{"hop_length": 320, "norm_position": "pre", "inner_norm": true, "experts_per_token": 2, "shared_expert": true, "max_steps": 10100, "batch_size": 256}
Rows from block 2 of a small sound classifier, named by matrix and row number. Rows with one number within an expert belong to one neuron, the router's apart. Each number is 128 + 32 x the weight over its row's rms, rounded and kept within 0 to 255. All counts start at 0.
Before each expert's rows are labels from the 100 clips, of 14848, where the router gives the expert most weight on average: "responds to" is what is common among them; "peak on" is the class under the peak. Only what is clearly more common there than usual is listed. The data: synthesized solo parts of chorales (CocoChorales). In brackets: how many of the 100.
# router: router (model.blocks.2.mlp.router.weight, 8x192), inputs 96-143
# up: expert up (model.blocks.2.mlp.up, 8x192x192), inputs 96-143
# down: expert down (model.blocks.2.mlp.down, 8x192x192, transposed), outputs 96-143

# expert 0
responds to: clarinet (100); note E4 (61); note F4 (58)
peak on: E4 (53); F4 (30)
router.0 [ 95 147  99 102 111 103 162 140  89 135 122 176 157  95 113  86 116 100 136 104 131 155  85 153 135 144 120  91 110 114  97 117 106 111 106 163 146 179 170 170 157 140 119  84  95 135 154  97]
up.0 [142 149 201 168 151 137  92 128 106 126 136 114 144 148  72 100 151 120 128 206 127 148 129  76 176 148 156 128  59 196 123 112 128 128 109 189 178 108 116 105 103  77  95 160 117 111 128 114]
down.0 [156  90 174 153 109 159 140 151 135 151 141 168  62 140 118 123 178 147 161 144  97 123 210 156 103 103 173 124 136 118 145 118 132 101  97 152 139 113  92  98 127 158  87 116 179 161 114 124]
up.1 [111 105 159 128 129 155 159 127 101 198 148 149  96 161 135  92 190 125 119 120 137 184 148 115 140 104 141 132 144 189  18  85  89 128  97 146  88 119 106 174 109 153 139 187 116 157 125 120]
down.1 [178 135 131 127 108 153 115 128 109 196 174 133 109 120 139 145 124  76 143 156 121 130 155 118  88 113 116 137 101 146 102 100  90 115 132 140 109 114 133 116 148 112  66 190  87  84 140 138]
up.2 [122  79 202 118 156 120 131 187 243 144 102 105 140 150 114 131 181  95 158 171 122  96  88  66 154 168  82 112 100 151 167 110 178  80 130 173 155 134 107 128 156 173 125 171 142 118  92 125]
down.2 [108 117 178 100 174 120 105 149 145 165  98 111 119 104 151 113 125 150 127 154  82  74 108 158 139 141 142 120 178 116 139 127  71 174 148 171 136  92  98 117 112  82 119  99 140 170 134 106]
up.3 [110 141 122 156 128 162 144 143 155 115 168 120 134 116 148 216 130 141  51 151 202 144 137 132 157 123 116 119 192  82 100 192 211 187 185 102  95  91 121 158  67 168 124 133 116 153  72  80]
down.3 [169 125 155 161 147 133 201 153 142 134 140  76 171 134 146 145 162 146 120 151 171 195 121 119 112 124 113 141 163 126 119  81 220 116 182 119 149 115 149  90  56 151  68 149 114  99 111  88]
up.4 [141 127 116  99 156 110 110  70 146  86  89 147 150 171 115 122 142 190 137 181  65 113 147 106 141  84 167 106 115  72 141  87  83 118 109 128 110 165  99 161 153  80 144  95 101  83 138 115]
down.4 [116 112 118  87 112 105  76 156 147  75 119 149 152 139  56 132 133 150 156 198 133 124  85 123 199 135 150 137  79  99 118 128 132 134  95 112 157 142 138 161 147 127 183 150 101 107 121 149]
up.5 [135 125  95 105 180 125  85 112 154 120 109 171  93 190 120 129 112 158 124 125  95  51 152 139 127 144 117 102 122  55  77  86 112  97 111 105 111 146 123 106 163 120 137 184  69 140 139  93]
down.5 [ 63 125 143  63 152  76  92 108 142  65 155  98 119  69  97 160  97 130 151 140 117  61 130 119 201 120 155 118 104 115 123 170 125 120 117 108 165  83 103 137 153 150 181 189 131 114 163 154]
up.6 [163  73 157 172 105 161 160 155 133 147 116  84 109 112  82 141  96 114 133 141 151 141  85 147 183 149 122 104 118  68 135 165 161 159 138 151 103  90 128 102  66  68  63 127 152 108 114 139]
down.6 [ 97 130 149  92 170  70 156 137 144 123 133  26 126  97 176  95 132 138 129  93 122  99  85 123 127  86 137 115 152 108 115 158  88 192 147 198 161 132 106 124 127 138 178  74 141 163 133 158]
up.7 [132 114 142 142 117 145 130 153 144 153 137 137  66 139 134 122 130 112 139 161 114 164 120 186 121 111 177 128 158 101 126 127 158 148 190  93  82 110 113 112 114  34  99 121 158  61  64 177]
down.7 [143 155 124 142 152 101 139  95 134  98 145  56 125 119 196  95 106 130 143 122  95 116  73 108 128  62 161 126  98 130 101 121 107 166 167 155 164 184 116 125  99 157 192  77 102 118 128 140]
up.8 [160  98 151 122 113 125 172 139 132 143 148 152 108 141  65 104 137 125 138  75 118 151 125  71 145 149 116 165 143  77  60  97  56 125  55 149 144 135 151 125 119  90  85 175  85 141 124 122]
down.8 [ 97 123 148  99 129 122 163 126 140 182 165  97  90 127 125 163 100 128 134 138 156 117 149  77  96  96 131  90 132  70  93 181  97 149 143 205 110 134 131  88 170 139 127 201 118 113 158 124]
up.9 [104 114  92 101 187 118  68  98 157 110 143 164  98 158 130 124  98 183 157 137  49  58 172 156 142 153 130 114 113  47 120  98 154 122 122 113 147 138 110 105 161 117 133 140 103 138 110 131]
down.9 [ 51 127 119  88 119  90  84  94 125  46 137 110 140 126 111 180 120 143 167 156 136  90 145 124 198 120 161 147 109 134 120 177 123 122 107  83 140  75 133 154 184 148 172 174 111 157 147 151]
up.10 [ 98  98 165 169 116 190 132  70 166 142 145 150  75 146 161 195 167 123 125 137 123 182 160 165 177 129 145  83 147 143 114 163 133 116 177 148 127 160 116 119 141 118 128 158 172 111 119 108]
down.10 [156  82 170 168 104 181 159 162 157 105 176  91  95 160 148  98 176  67 155 123 106 146 168 130 140 136 169 149 111 177 148  64 182 145 159  69 160 176 153 101 104 162 129 100 109 166 140 120]
up.11 [177  82 184 144  76 166 132 127 123 113 147  94 122 115 111 155 101 148 134 121 177 117 140 130 134 135 159  81 175 122 108 107  80 122 171 138 145 126  85 156 111  98 135 147 205 143  87 118]
down.11 [109  96 110  71 127 107  78 140  87 109 127 145 112 106 110 118 130 236 151 137  98 120 146 151 153 117 176 116  79 173 110  81  66 144 148 107 146 118  85 138 126  68 177 109 131  92 145 186]
up.12 [124 143  97 143 108 141 108 147 101 138 122  95 142 123 157 216 170 166  95 164 179 138 125 157 166 135 125 124 176 131 133 187 177 164 150  97 102  72 125 187 114 154 105 134 138 183  86 134]
down.12 [158 120 151 191 196 147 114 138 110 129 122 119 117 192 134 124 218 156 113 157 105 182 108 184  94 101 164 139 174 111 139  79 186 158 162 114 141 116 165  90  99 134 105 116 137 156 153 113]
up.13 [145  77 161  92 118 129 109 157 151  97 207 118 105  84 187 137 147 132 105 162  68 116 136  83 119 121  83 110 122  77 153 160 144 161 140 178 117  87 140 130  82 104 175 144 165 162 129  81]
down.13 [158 102 111 103 100 126 171 152  98 187 112  70 128 102 161 126 181 126 137  84 100  85 110 110 109  97 152 153 154 108 159 169 117 160 129 196  91 106  63  86  89 175 160  63 211 146 131 104]
up.14 [135 108 177 173 152 167 132 136 147  83 102 147 101 114 161 204 175 131  93 120 140 139 149 155 172 133 181  97 153 129 110 126 153 160 184 133  83 148  83 124 156 127  97 179 133 179 120 118]
down.14 [147  94 180 156 100 188 153 155 128 127 173 103 146 132 132  92 158  86 150 135 141 147 166 164 137 118 158 167 129 220 152  62 154 130 143 100 153 129 168 112 126 141 129 115 106 123 158 165]
up.15 [105  63 118 114 211 132 116 110 153 153 118 178 111 162 118 142 155 121 109 109  79  94 129 141 100 154 103 122 147 106  77 116 119  76 107 122 107 119 114 148 156 147 116 176  75 150 105  99]
down.15 [ 87 136 137  97 180 108 124  97 165  95 142 111  92 116 127 166 142 141 154 176 107  88 152  89 166  84 165 128 109  89 103 186 115 127 134  66 134  90 116 112 173 117 158 203 100 156 131  97]

# expert 3
responds to: violin (95); note E5 (76); note F#5 (42); note F5 (35)
peak on: E5 (34)
router.3 [186 126  90  93 124 115 107 111 167 130 146  92 141 169 124 174 156  68 120 183 105 102 137 101 108 144  97 100 111 178 133  88 194 129 114  84 124 111 111 156 122 148  49 159 146 157 106 112]
up.0 [149 140 139 111 130  66  95  87 100 104  54 152 119 106 202 143 150 115  86  91  73 101  99 142 109 110 184 163 163  94  92  95 105 116 121 148 133 131 141 128 131  93 179  62  93 158 134 109]
down.0 [145 180 156 129  83 106  79 133 120 146 119 139  99 193 128 102  92 152 124 143  95 107 114 206 154 100 168 162 125 142 129  92 116 116 113 132 104 158 101  80 133  83 171 127  98 106 134 153]
up.1 [101 157 138 113 130 120 133 110 121 109  67  96 173 156  30 108  86 134 144 134 167 113  85 141 132 131 158 110  93 133 186  94  79  87 126 139 161 161  82  34 186 110 107 114 105  73 120 132]
down.1 [147 143 115 133  69 176 181 138 115 140 100 117 142 140 163 119  86 104 156 109 197 162 136 169 132 113 109  98 134 116 185 147 140 123 147 137 157  91  86 112  92 113  75 116 107  93 137 180]
up.2 [ 97  98 102 111 197 104 133 121 142 126 125 117 121 120  84 101 108 156 113 138 150 150 154 130 139 151 103 137  50 120 105  98 111 132 131  97  74 122  85 122 178  92 147 148 146 130 120 179]
down.2 [151  86 110 128 131 136  93 128 176 123 130 101 134 135 149 144 173 124 103 139 115 121 159 112 149 139  91  85 164  69 223 152 143 163 148  87 132  62  78 123 119 168 131  80 189 158 130  85]
up.3 [161 135 224  99  82  79 204 107 123 134  86 102 123  85 169 169 132 133 151  85 103 117 100 176 162 135 139 108 193 130 163  98 118 131 129 166 135  88 113  90 171  56 131 134  96  93 127 151]
down.3 [128 134 165 125 115 155 126  82 147 151  79 114 108 134  87  50  97 169 196 104 119  84 152 163 134 175 182  98 105  98 177 109  69 115 149 152 129 102  88  78 101 115 114 124 132 136 134 166]
up.4 [147 132 144 124 133 145  83 158  92 129  91  75 148 148 132  49  95 190 213  69 126 128 141 159 123 145 148 169 161 128 185 136  71 150 142 123 115 153  83  82 124 126 190 118 132 146 112 138]
down.4 [124 194  89 110 158 109 149 126  92 159 116 149 116  95 137  85 156 169  91  72 160 155  77  85  67 101  98 145 119 151 139 145 137 133 142  93  75 129 145 173 139 126 124 101 144  89 137 156]
up.5 [125 107 129 143 146 104 108 140  83 118 121 177 158 159 148 139 123 137 107 125  82 173 127 212  70 131 149 141 200 117 128 123 121 135 163 130 143 107 192 122 136 122 116  77  72 160 134  78]
down.5 [108 162 151 144 183 159 158  99 149  69 164 147  96 174 164 111 139 113  90 113 144 158 159 112 179 129 155  87 131 102  66 134 162 144 134  78 100 191 190 112 166 127 112 147 157 178 102 138]
up.6 [173 146 158 124  97 138  97 107  96 110  96 109 152 134 145  43  67 128 149 156 108 150  95 148  97  71 147 156  94  83 127  93 100 150 199  75  95 131 129 146 132  98 194 109 158 175 191 125]
down.6 [ 50 159 155 138  91  95 118  90 112  77 150 138 121 160 122 152 118 101 115 214 102 133 102 133 157 113 103 170 104 117 109 134 116 111  99 106 162 101 147 113 174 125 142 157  86  88 122 184]
up.7 [169 125 112  93  88 130 188  88 121 148 110 152 154 112 120 113 131 143  88 104 106 131  74 134 107  85 135 184 144 122 140  66 127 163 149 103  78  93  70 186 155 131 217 139 103 145 166 118]
down.7 [150 142 147 125 109  77  96 146  94 147  83 133 162 143  98 117 122 151 115 129 146  85  71 140 106  12  87 140 126 144 168 128  68 127 104 168  74  45 126 105  95  50 107  78  86 149 105 108]
up.8 [128  98 127 130 142 139 129 163 152 168 155 139 130  91 111 101 118 150 211  97 154  86 109 110 128 126 159 159 105 121  96 129 131 139  99 183 132 197 153  92 142 149 145 126  96 163 154 129]
down.8 [ 77 180 157  61 134  94 152 160 129 170 162 106 165 101 121 128 106 149 108  99 124 133 160 112 117  84 116 109 146  77 144 221  86 155 145 152  37 147 118 117 143 119 148  87 191 172 152 159]
up.9 [136 120 153 160 129 162 100 119 114 126 200 203  99 139  85 138 101 131 128 185 146  87 136 142 128 102 147 151  95 129  83 152  55 160  79 172  66 142 129 100 117 139 136 147 120 150  95 112]
down.9 [125 158 111 101  96 144 135 189 154 120 143 142 141 143 113 143 141 171  37 116 118 142  69 115 111 113 122 110  91 166 116 147 115 187 101 108 171 193 130 176 151 120 150 166 125 143 136 122]
up.10 [135 111 130 121  93 103 184 116 141 127 182 139 127 125 125 121  91  99 177 163 156  82 120 119 165 108  79 164 128  84 126 109 136 170 104  91  71 106 105 157 119 108 213 137  96 121 125 173]
down.10 [ 93 175 161 149  58 123 182 161 141  96 194  98 175  97 121 133  90 125  72 102 143 110 137 137  99  82 174 110 111  75 100 159 117 166 162 113 131 122 197 152 193 139 166  68 169 144 151 157]
up.11 [143 157 144 122 121 170  57  74 101 154 137 189  88  74 172  96 130 177 133 107 149  73  69 183 127 142 124  95 122 119 133 140  98 186 115 176 158 102 165  66 130 125 119 133 169 145 117  88]
down.11 [111 161 120 127 141 138 128  82 140 152 139 111  94 158 158 129 151 110 114 140 111 169  69 109  81  88 106 115 110 130 128 157 190 170 135 102 132 106 150 117 102  95 146 167  91 157 125 141]
up.12 [120 113 131 135 180  92 105  77 104  98 104 159 123 130 149 149 170 164 131  84  94 118  84 171  92  89 228 148 160  87  84  97  90 139 133 130  97 220 137 114 126 149 146 103 115 170  98 101]
down.12 [127 154 141 171 126  88 128  80 119 122 147 140 110 204 137 144 129 146 132 110  91 163 116 179 137  89 162 146  99 137 115  94 126  44 135  54  92 194 123 125 132 102 139 164 122 149 104 131]
up.13 [120 152 118 129 114 128  60 156  84 103  98  81 118 143 171 116 131 168 173  82 131 156 157 175 121 150  93 148 183 129 201 145  64 138 164 117  97 134  88  85 165  94 233  47 116 115 117 136]
down.13 [118 205  76 100 157 102 159 107 125 162 126 163  98  97 136  92 141 165 124  89 136 151 151 127  98 135 133 135 108 146 101 138 133  99 107  91  97 184 168 171 172 135 137 108 170  67 121 143]
up.14 [133 112 114 199 137 184 149  66 140 203 124 146  99 112 109 111 120 149 221 151 108 123  94 116  84  93 160 105  90  84 141 121 168 117 155 104 115 140 140 131 124 154 102 141 170  56 166 160]
down.14 [100 155 119 131  78 126 150 121 117  86 123 189 143 147 136  91 165 130 125  95 112 207 171 174 109 117 177  89 156 132 104 124 152 136 163  81 165 153 202 188 151 185 194  73 126 167 161 155]
up.15 [172 173 215 132 138  91 200  93 118 105  84 110 120  87 105 101 112 176 127  88 130 134  70  99 152 117 133 175 159 155 111  75 130 160 101 143 128 103 103 140 166 100 167 169 118 101 180 130]
down.15 [171  95 123 195  75 171  80 112 146 170 105  65 107 105 134 123  88 132 156 160 121  58 134 158 115 172 107 119  80 150 172 147 117 153 128 179 111  82  49  86  47 157 107 107 144  84 123 114]

# expert 7
responds to: trumpet (98); note G5 (58); note G#5 (52); note F5 (34)
peak on: G5 (42)
router.7 [115  83 203 180 154 211 125 120 154 139 178 166 112 106 135 187 136 120 128 143 173  88 153 156 140 146 128 148  97  96  84 102 110 156 102 155 134 207  40 141 188  79 142 183 162  90 136 172]
up.0 [117 152  83  73  94  86  71 190 167 142 116 120 163  72 112  89 146 178 112 121 140  63 128 112 139 143  70 140 169 129 102 114 169 176 156 130 105  87 128 132 109 161 173  78  79 115  96 127]
down.0 [ 73 167 165 125 145  84  72 145  75  97 155 119 118 167 118 130  79 120 123 197 133 103 120 100 158 138 135 111  95 173 114 138 184 129 118  86 159 124 150 175 121 115 159 122  99  94 178 129]
up.1 [108 140 142 223 159 110 122 161 161  90 155 178 133 132 129  84 138  43  75 151 150  92 101  60 137 111  80 119 176 159 112 114 192 161 159 102 106 128 163 118 156 117  89 175 110  74  81 100]
down.1 [150 167  80 113 100  67 184 111 115  86  92 110 170 110 132 173 160 157 106  54 155 134  62  94 107  71 128 131 167 103 172 130  97 123 151 118  90  89  74 150 103  98 118 136 103 128 108 143]
up.2 [ 91 120 151  88 102 101 107 118 152 101  81 114 167 141 102 122 111 131 180 118 141 141 178 105 110 106 136 181  66 142 130  63  56 118  80 148 166 115  98  87 144 103 179  95  66 115 129 140]
down.2 [102 133 121  77 135  25 152 127 152 171  65  85 106 113 114 112  64 120 134 145 133 142 126  57  83 128 116 132 144  86 173 191 112 148 151 171  78 127 145  97 106 133 102 145 176 167  89  84]
up.3 [160 150  92  82 125 104 109  73  94 155 132 103 148 113 125 127  98  92 181 153 111 164 144 177  99 120 109 149  77 143 149 103 158 122 167 124  38 133 105 153 118 152 162 114  67  97 146 152]
down.3 [151 154 184 141 124  93 152 165 128 129 126 123 122 113  76 115 163 102  70 141 136  93 172 159  78 161 122 131 195 119 135 138 112  95 147 135 151 107 144  70 158 151 109  78 139 126 132  87]
up.4 [ 80  66 130 113 143  90  97 142 132 131 101 175 132 167 142  85 130 118 183 152 100 122 155 131 153 112 118 136  76  98 129 134 116 143  98 171 136  99 141  89 158 114 124 106  59 149 109 118]
down.4 [109 153 191 112  94  92 202 149 111 137  67  97 124 140 110  82  86 153 144 117 175 145 146 153 121 120 104 137 180  88 124 156  72 127 176 174  88  94 108 112 141 111 106 128 168 105  89 130]
up.5 [134 117 121  96  94 116 144 129 116  68  84 127 203 119 116 156  86 166 113 109 141 155 122 173 122  39 127 175 170 143 148 115  87 117 101 106 160 136  97 180  45 119 124  83 120 179  74 135]
down.5 [193  83  75 122 152  92 100 116 127 171  91 172 135 129 113 180 171 169 133  80  97 176 125 105 135  95 127 169 126 107 183  89 145  97  72  89 138 154  78 124  72 104 104 107 110 163  97 135]
up.6 [ 35 134 103  76 168  75 107 123 150 129  69 170 102 145 163  79 173 112 202 120  74 140 155 178 149 123 108 114 152  78 120 144 135 157 149  93 128 147 136  97 116 124 163  91  92 171 145 133]
down.6 [ 78 118 168  98 138  97 137 189 156 140  74 151 112 145 134  62 131 146 162 137 117 147 123 154 147  98 144  96 188  78 154 158  80 169 131 205  56  60 127  83  98  87 145 154 143 170  95 117]
up.7 [143 139 139 152  74 141 160  93 144 155 116 141 149 138  87 129  71 157 198 106 159 145 154 150 105  97 129 166 122 100  21 109  82 102 141 128 153 146 102 198  83 120 159 125 121 116  89 158]
down.7 [134  63  65 113 103 100 191 112 128 135 122 108 113 105 145  94 138 149 180 126 193 219 178 126 105 104 178 148 116 126 144 118 169  95 116  74 172 161 135 161  72 152 127 138 150 125 141 127]
up.8 [193 132 112 176 118 116  99 162 106 154 166 151  85 115 123  67  98 117 105 160 126  91 134  83 149 145 135 115  76 165  91  83 111 111  82 103 145 101 139 116 202 129 110 136 135 111 148 122]
down.8 [170 154  95 106  55 102 147 142 112 137 150  99 163 115 137 118  80 125 136 124 234  89 132 107 188  81 124 123 136 150 126 133  77 117 136 188  98 113 164 136  96 137 124 167 165 101 124 122]
up.9 [123 111 112 122  86 140 139 100  43  99 165  96 136 140  95 166  92 166  99 136 142 135  92 202 119 121 128 144 134 145  94 142  97 100 168  94 146  97 119 181 143 140  68 131 132 136  93 157]
down.9 [114  93 136  96 132 108  96 195  87 104 175 102 129 144 126 181 136 177 143 190 145 117 199 155 163 142 133 103 121 160 121 133 115 118 143 112 150  82 108 161 146 221 168 117 179 123 151 161]
up.10 [129  78 110 132 142 136 136 162  75 174 148  77 110  92 143 114 109 148 122 188 112 136 184 199 185 106  79 119 119 172 103 175 179 134 189 142  60 141 102 128 120 170  81 147 144 124 119 150]
down.10 [ 80 171 151 117 156 135  77 158 120 120 144 118 126 138 137 131 144 188 110 189 134 137 119 169 142 176 163  84 148 158  72 151 186 118 166 128 178 102 137 133 175 102 176 115 113 101 164 125]
up.11 [109  86 147 126  78 105 195 149  95  99 125 150 147 175 127 143  77 137 135 120 161 144 153 176 163 121 111 126 189 112 129 144  69 170 116 147 199  86  99 125 111 154 114 108 103 134 124 144]
down.11 [ 97 118 134 159 139 126 152  81 149 111 109 166 112 149 114  37 169 147 177 157  88 177 172 157  88  76 180 157 162 129 137 122 121 113 122  54 174 149 110 127 101 141 103  86 169 164 163 139]
up.12 [137  93  74 169  84 147 120 118  69  68 138 158  93 155  65  98  88 148 120 162 156  92 131 106 170 108 160 147 193  95 124  92 131 145 132 137  99 103  89  59 179 100 106 108 136  63 143 132]
down.12 [162 125 115 134 129 168 113 117 169 149 117 102  98 157 159 139 172 132 132 143 121 153 148 101 124 150 172 150 150 120 118 130 203 145 116 117 124 167  89 111  83 170 123 128 179 143 145 103]
up.13 [153 133 127  73  99 101  99 109 117 135  84 103 120 127  91 154  96 133 235 130 151 138 162 151  89 142 129 148  81 164 150  87  64 131  87 169 134 113 115 103 147  91 173  88  24  91 121 176]
down.13 [134 118 133 102 105 100 150 119 158 190  76 101  73 122  98 144  78 121 143 141 170 141 104  59  53 132 105 196 158  87 184 195 123 142 119 195  93 138 126  87 129 174 102 155 142 178  72  79]
up.14 [148 154  97 146 169 115  39 153  99 196  89 131 103 138  94 138 124 132 155 154 146 163  30 171 119 170 176 127  80 122 153 144 125 153 100 169  92 137 210  91 179 164 142 126 115 137 150  48]
down.14 [133  94 158 118 120 113 105 126 129 165 130 128  64 112 103 132  95 105 180 115 151 154 119 141 101 137 127 255  88 112 221 128 144 129  87 141  96 137 156 145 168 167 139 142  78 170 140 144]
up.15 [149 177 100 164 121 112 140 113 146  96 134 128 170 125 112 128  47 110  93  91 148 103  98 169  65  95  57 131 161 150  91 153 148 141 105 113 123 154 136 163 105 140 126  72  93 111 153 118]
down.15 [131 124 116 102 168  71  81 146 113 123 155 153 181 128 153 125 130 129 102 138 100 155 117 161 201 103 106 147 169 163 112 101 138 123 113 142 144 127 185 121 100 128 118  82 136 136 140 137]

# expert 2
responds to: double bass (93); note A#3 (49); note A3 (44)
peak on: A#3 (26)
router.2 [157 177 152 139 160 114  97 123 136 161 100 135 155  97  94 112 182 149 154 188  72  99 122  91 135  96 192 140  77 137  76 112 154  95 116 154 118 112 108  82 134 164 140 108 131  86 188 125]
up.0 [134 132  98 122 101 146  70 141 153  70 170  87 136 108 136 115 114 167 154 195 115  47 147 140 140 136  95 126 147 130 116 145 177 131 184  84 167  85 150  99 163 127 133  87  96 123 121 132]
down.0 [127 112 107 180 126 135 111 110 146 154 193 140 151  57 135 155 110 128  72 161 138 121 122 163 149 145  84  89  65 151 102 132 122 131 152 174 106 143 162 132 143 148  84 134 121  99 118 163]
up.1 [ 76 118  97 192 128 164 129 121 155 149 118 131 152 177 135 119  67 127 153 132 132 161 154 129  98 117 143 125 118 123 173 175 114 121 104 130  84 185  54 134 128  83 145 119 144 109  83 140]
down.1 [136 160 105 103 124 135  72 157 119 130 150 173 131 141 159 100  96 102 116 149 139 136  76 136 156 157 167 110 157 114 199 147 134 117 120  56 123 180 117 120 136 165 142  84 160 132 155 130]
up.2 [ 71  80 157 127 180 171 200 125 148  82 155 115  71 208  90 130  99 110 114 114 166 144 161 119  99 150  94 114 133 115 143 128  73 152 145 114 125  74  92 148 117  95 111 159 118 124 120 172]
down.2 [105 116 157 112 151 145 171 136  99 118  91 101 156 181  97 172 120 152 107 132 156 126 101 128 106  93 119 130 179 135 156 148 136 158 162 117 149  89 153  99 123 118 102 152  99 140 119 121]
up.3 [127 121 113 201 123 155 157 169 156  60 126  39 153 109  76 103 119 132 167 222 161  82  63 117 186 180 128 151 105 133 135 108 149 113 160  72 163 120 101 138 169 112 144 124  92  95  94 116]
down.3 [139 109 117 118 176 166 119 155 125 181 134  96 170  94  84 187 129 155 104 110 135 151 127 167 142 134 117  97 147 129 162 178 129 200 226 130  56 194 135 145 157 153 131 137 152 134 171 136]
up.4 [135 130 139 166 125 178 157 104 186 136 228 117  40 149 143 171  96 135  87 108 138 123  97  90 121 158 128  81  95 150  97 145 171 136 154  81 137 109 104 204 115 157 122 178 110 159 108  85]
down.4 [111  83 162 156 137 134 154 143 156  96  73 186  96 181 114  86  89 167 113  90 178 102 140 115 186 129 146 120 155 136 179  75  72 121  80 159 111  62  96  82 145  77 142 121 133 103 111 123]
up.5 [149  93 152 180 131 216 155  99 156 115  89 114 111 118  82  99 102 121 158 165 148  72 140  98 128 131 125 116  93 116 154 140 103 174 146 102 120 109 101 112 159  84  67 153 177  94 158 139]
down.5 [134 114 139 101 181 145  83 165 133 123 119  76 170 147 124 116 145 136 130 166  84  70  93 146 101 100 120 152 121 177 164 122 134 131 101 103 203 162 114 106  89 132 141 188 108 129 124 146]
up.6 [ 62 109  99 105 107  99 113 152  95  83  98 109 166  57 167  70 129 116 107 160 110 101  95 204 186 136  96 165 197 124 150 137  96 121 209 107 202  71 173 127 133 121 118 107  81 170 133  94]
down.6 [140 142 112 100 122 109  93 136 140 147 179 117 113 103 133 111 166 168 142 152  94  87  98 185 156 124 110 151 147 178 136  84 128 145 119 116 173 177 161 156 112  76 131 100  90 131 168 145]
up.7 [168 107 181  48 138 149 153 142 103 137 140 194 128  82 127 151 103 159 100 105 141 159 108 122  78  94 113 161 195  95 114 164  88 153 128 118 114 118 140 123  76 139 150 117 114 143 114 179]
down.7 [191 101 146  87 142 117 168 106 131 122 152 143 145 117 115 114 150  87  90 124  91 209 117 113  72 117 138 177 171  87 113 107 148 175 166 118 175 134 187 125  92 166 116 116 108 171 162 109]
up.8 [130  73 189 102 113 154 136 142 127 151 117 164 133 142 102 141  88 133 147 136 146 127  89 140  97 102 149 133 164  73  97 119  80 124 110 132 120  77 144  91 153 161 143 151  99 122 133 127]
down.8 [131  77 145 114  90 155 126 114 131 111  87 166 166 154 139 121 149 130  33  45 162 210 139 137 126 117 130  88 151  98 145 118 105  98 155  84 131  92 127 138 111 102 103 181 139 127 112 138]
up.9 [ 67  81 176 115 162 156 182 128 141  86 111 114  72 171 103  95 114 182 123 108 183 125 100 126 161 191 129 101 129  90 122 102  76 148 147 129 129  92 104 150 153  84 116 180 124 100 121 132]
down.9 [130  77 115  83  95 144 144  87 109 137 134 140 157 164  84 171 141 135  96 150 116 172 106 118  92 105  84  73 159  69 122 159  85 140 178 147 139 104 156  81 135 114  78 217 101 146 153 194]
up.10 [140 126  56  97 105  94 137 145  83 150 156 130 150 103 102 105 137 120 148  86 207  94 128 139 136 103  90 128 142 175 129 158  98 123  95 114 133 104 176 198 120 120 122 136 146 147 121 137]
down.10 [215 103 121 130  76 159 141  99  54 118  95 111 142 121 125 159 101 115 124  82 146 144  99 130 105 135 105 102 145 136 148  98 104 157 131 177 107 160 105 146  98 161 121 135 157 143 144 169]
up.11 [142 125 182 113 100 135 191 129  99 126  93 104 113  98 172 135 151 190  97  97 121 121  85 135 164  86 107  75 154  98 144 172 147 213 139 143  83 133 136 135  39 104 124 120 159 168 145 129]
down.11 [114 163 112 129  84 137 118 102 115 147 205  94 177 105 164  91  52  84 188 102 163 117  88 141 124 130 146 107 124  98  83 152 125 131 139 175 100 155 152  87 135 168 110 112 143 121 135 153]
up.12 [161  81 129 107  83 129 167 120  77 136 113 118 132  85 151  59 124 125 134  86 163 126 134 202 121 124  77 129 134 111  99 109 119 121 160 125 105 181  92 146 150 120 143 130 174 153 136 160]
down.12 [179 171 117  98  54 102  64  81  98 156  94 161 158  89 115  45 149  97 134 140 131 124  40 142 161 136 153 127 104 122 126 134  97 129 127 171 153 176 104 116  93 121  91 113 164 189 158 157]
up.13 [ 72  94 170 113 157 173 171 121 173  76  99 140 126 115 106  77 125 177 120 137 148 115  86 110 190 161 127 119 125  86 127  82  78  96 118 125 114 152  97 147 157  95 146 175 109 116 146 124]
down.13 [124  72 120  98  92 132 134  68  82 181 145 169 139 139 111 149 128 107  98 155 128 152 128 138 120 122 118  55 163  55 103 170  82 137 161 155 128 102 166  59 153 137  85 226 131 151 161 165]
up.14 [160  79 112 122 100 140 126 102 100 117 141 141 121 104 134 120  63 110 141 160 158 100  71 161 100  98 127 147 119 105  98 170 100 101 127 133  88 122 119 101  96 127  87 129 165 140 104 176]
down.14 [105  82 132 134 161 112  71  98 136 108 140 182 143 125 134  91 146 116  88 115 166 152  97 120 205 142 146 127 122  93 124 120 119 135 110 182 145  99  83 130  93 150 120 150 151 150 128 103]
up.15 [ 78 111 192 162 130 175 160  94 190 105 110 113 101 156 140 103 103 141 137 132 165 111 103 106 179 142 143 131 102 106 103 116  70 105 120 129 102 129  96 101 120 135 130 159 113 137 158  96]
down.15 [131  67 100 138  81 144 136  70  72 170 144 153 147 169 104 156 105 128  93 124 162 153 148 112 152 113 124  92 154  73 132 142  96 126  88 162  79  70 121  85 152 139  85 207 163  96 141 108]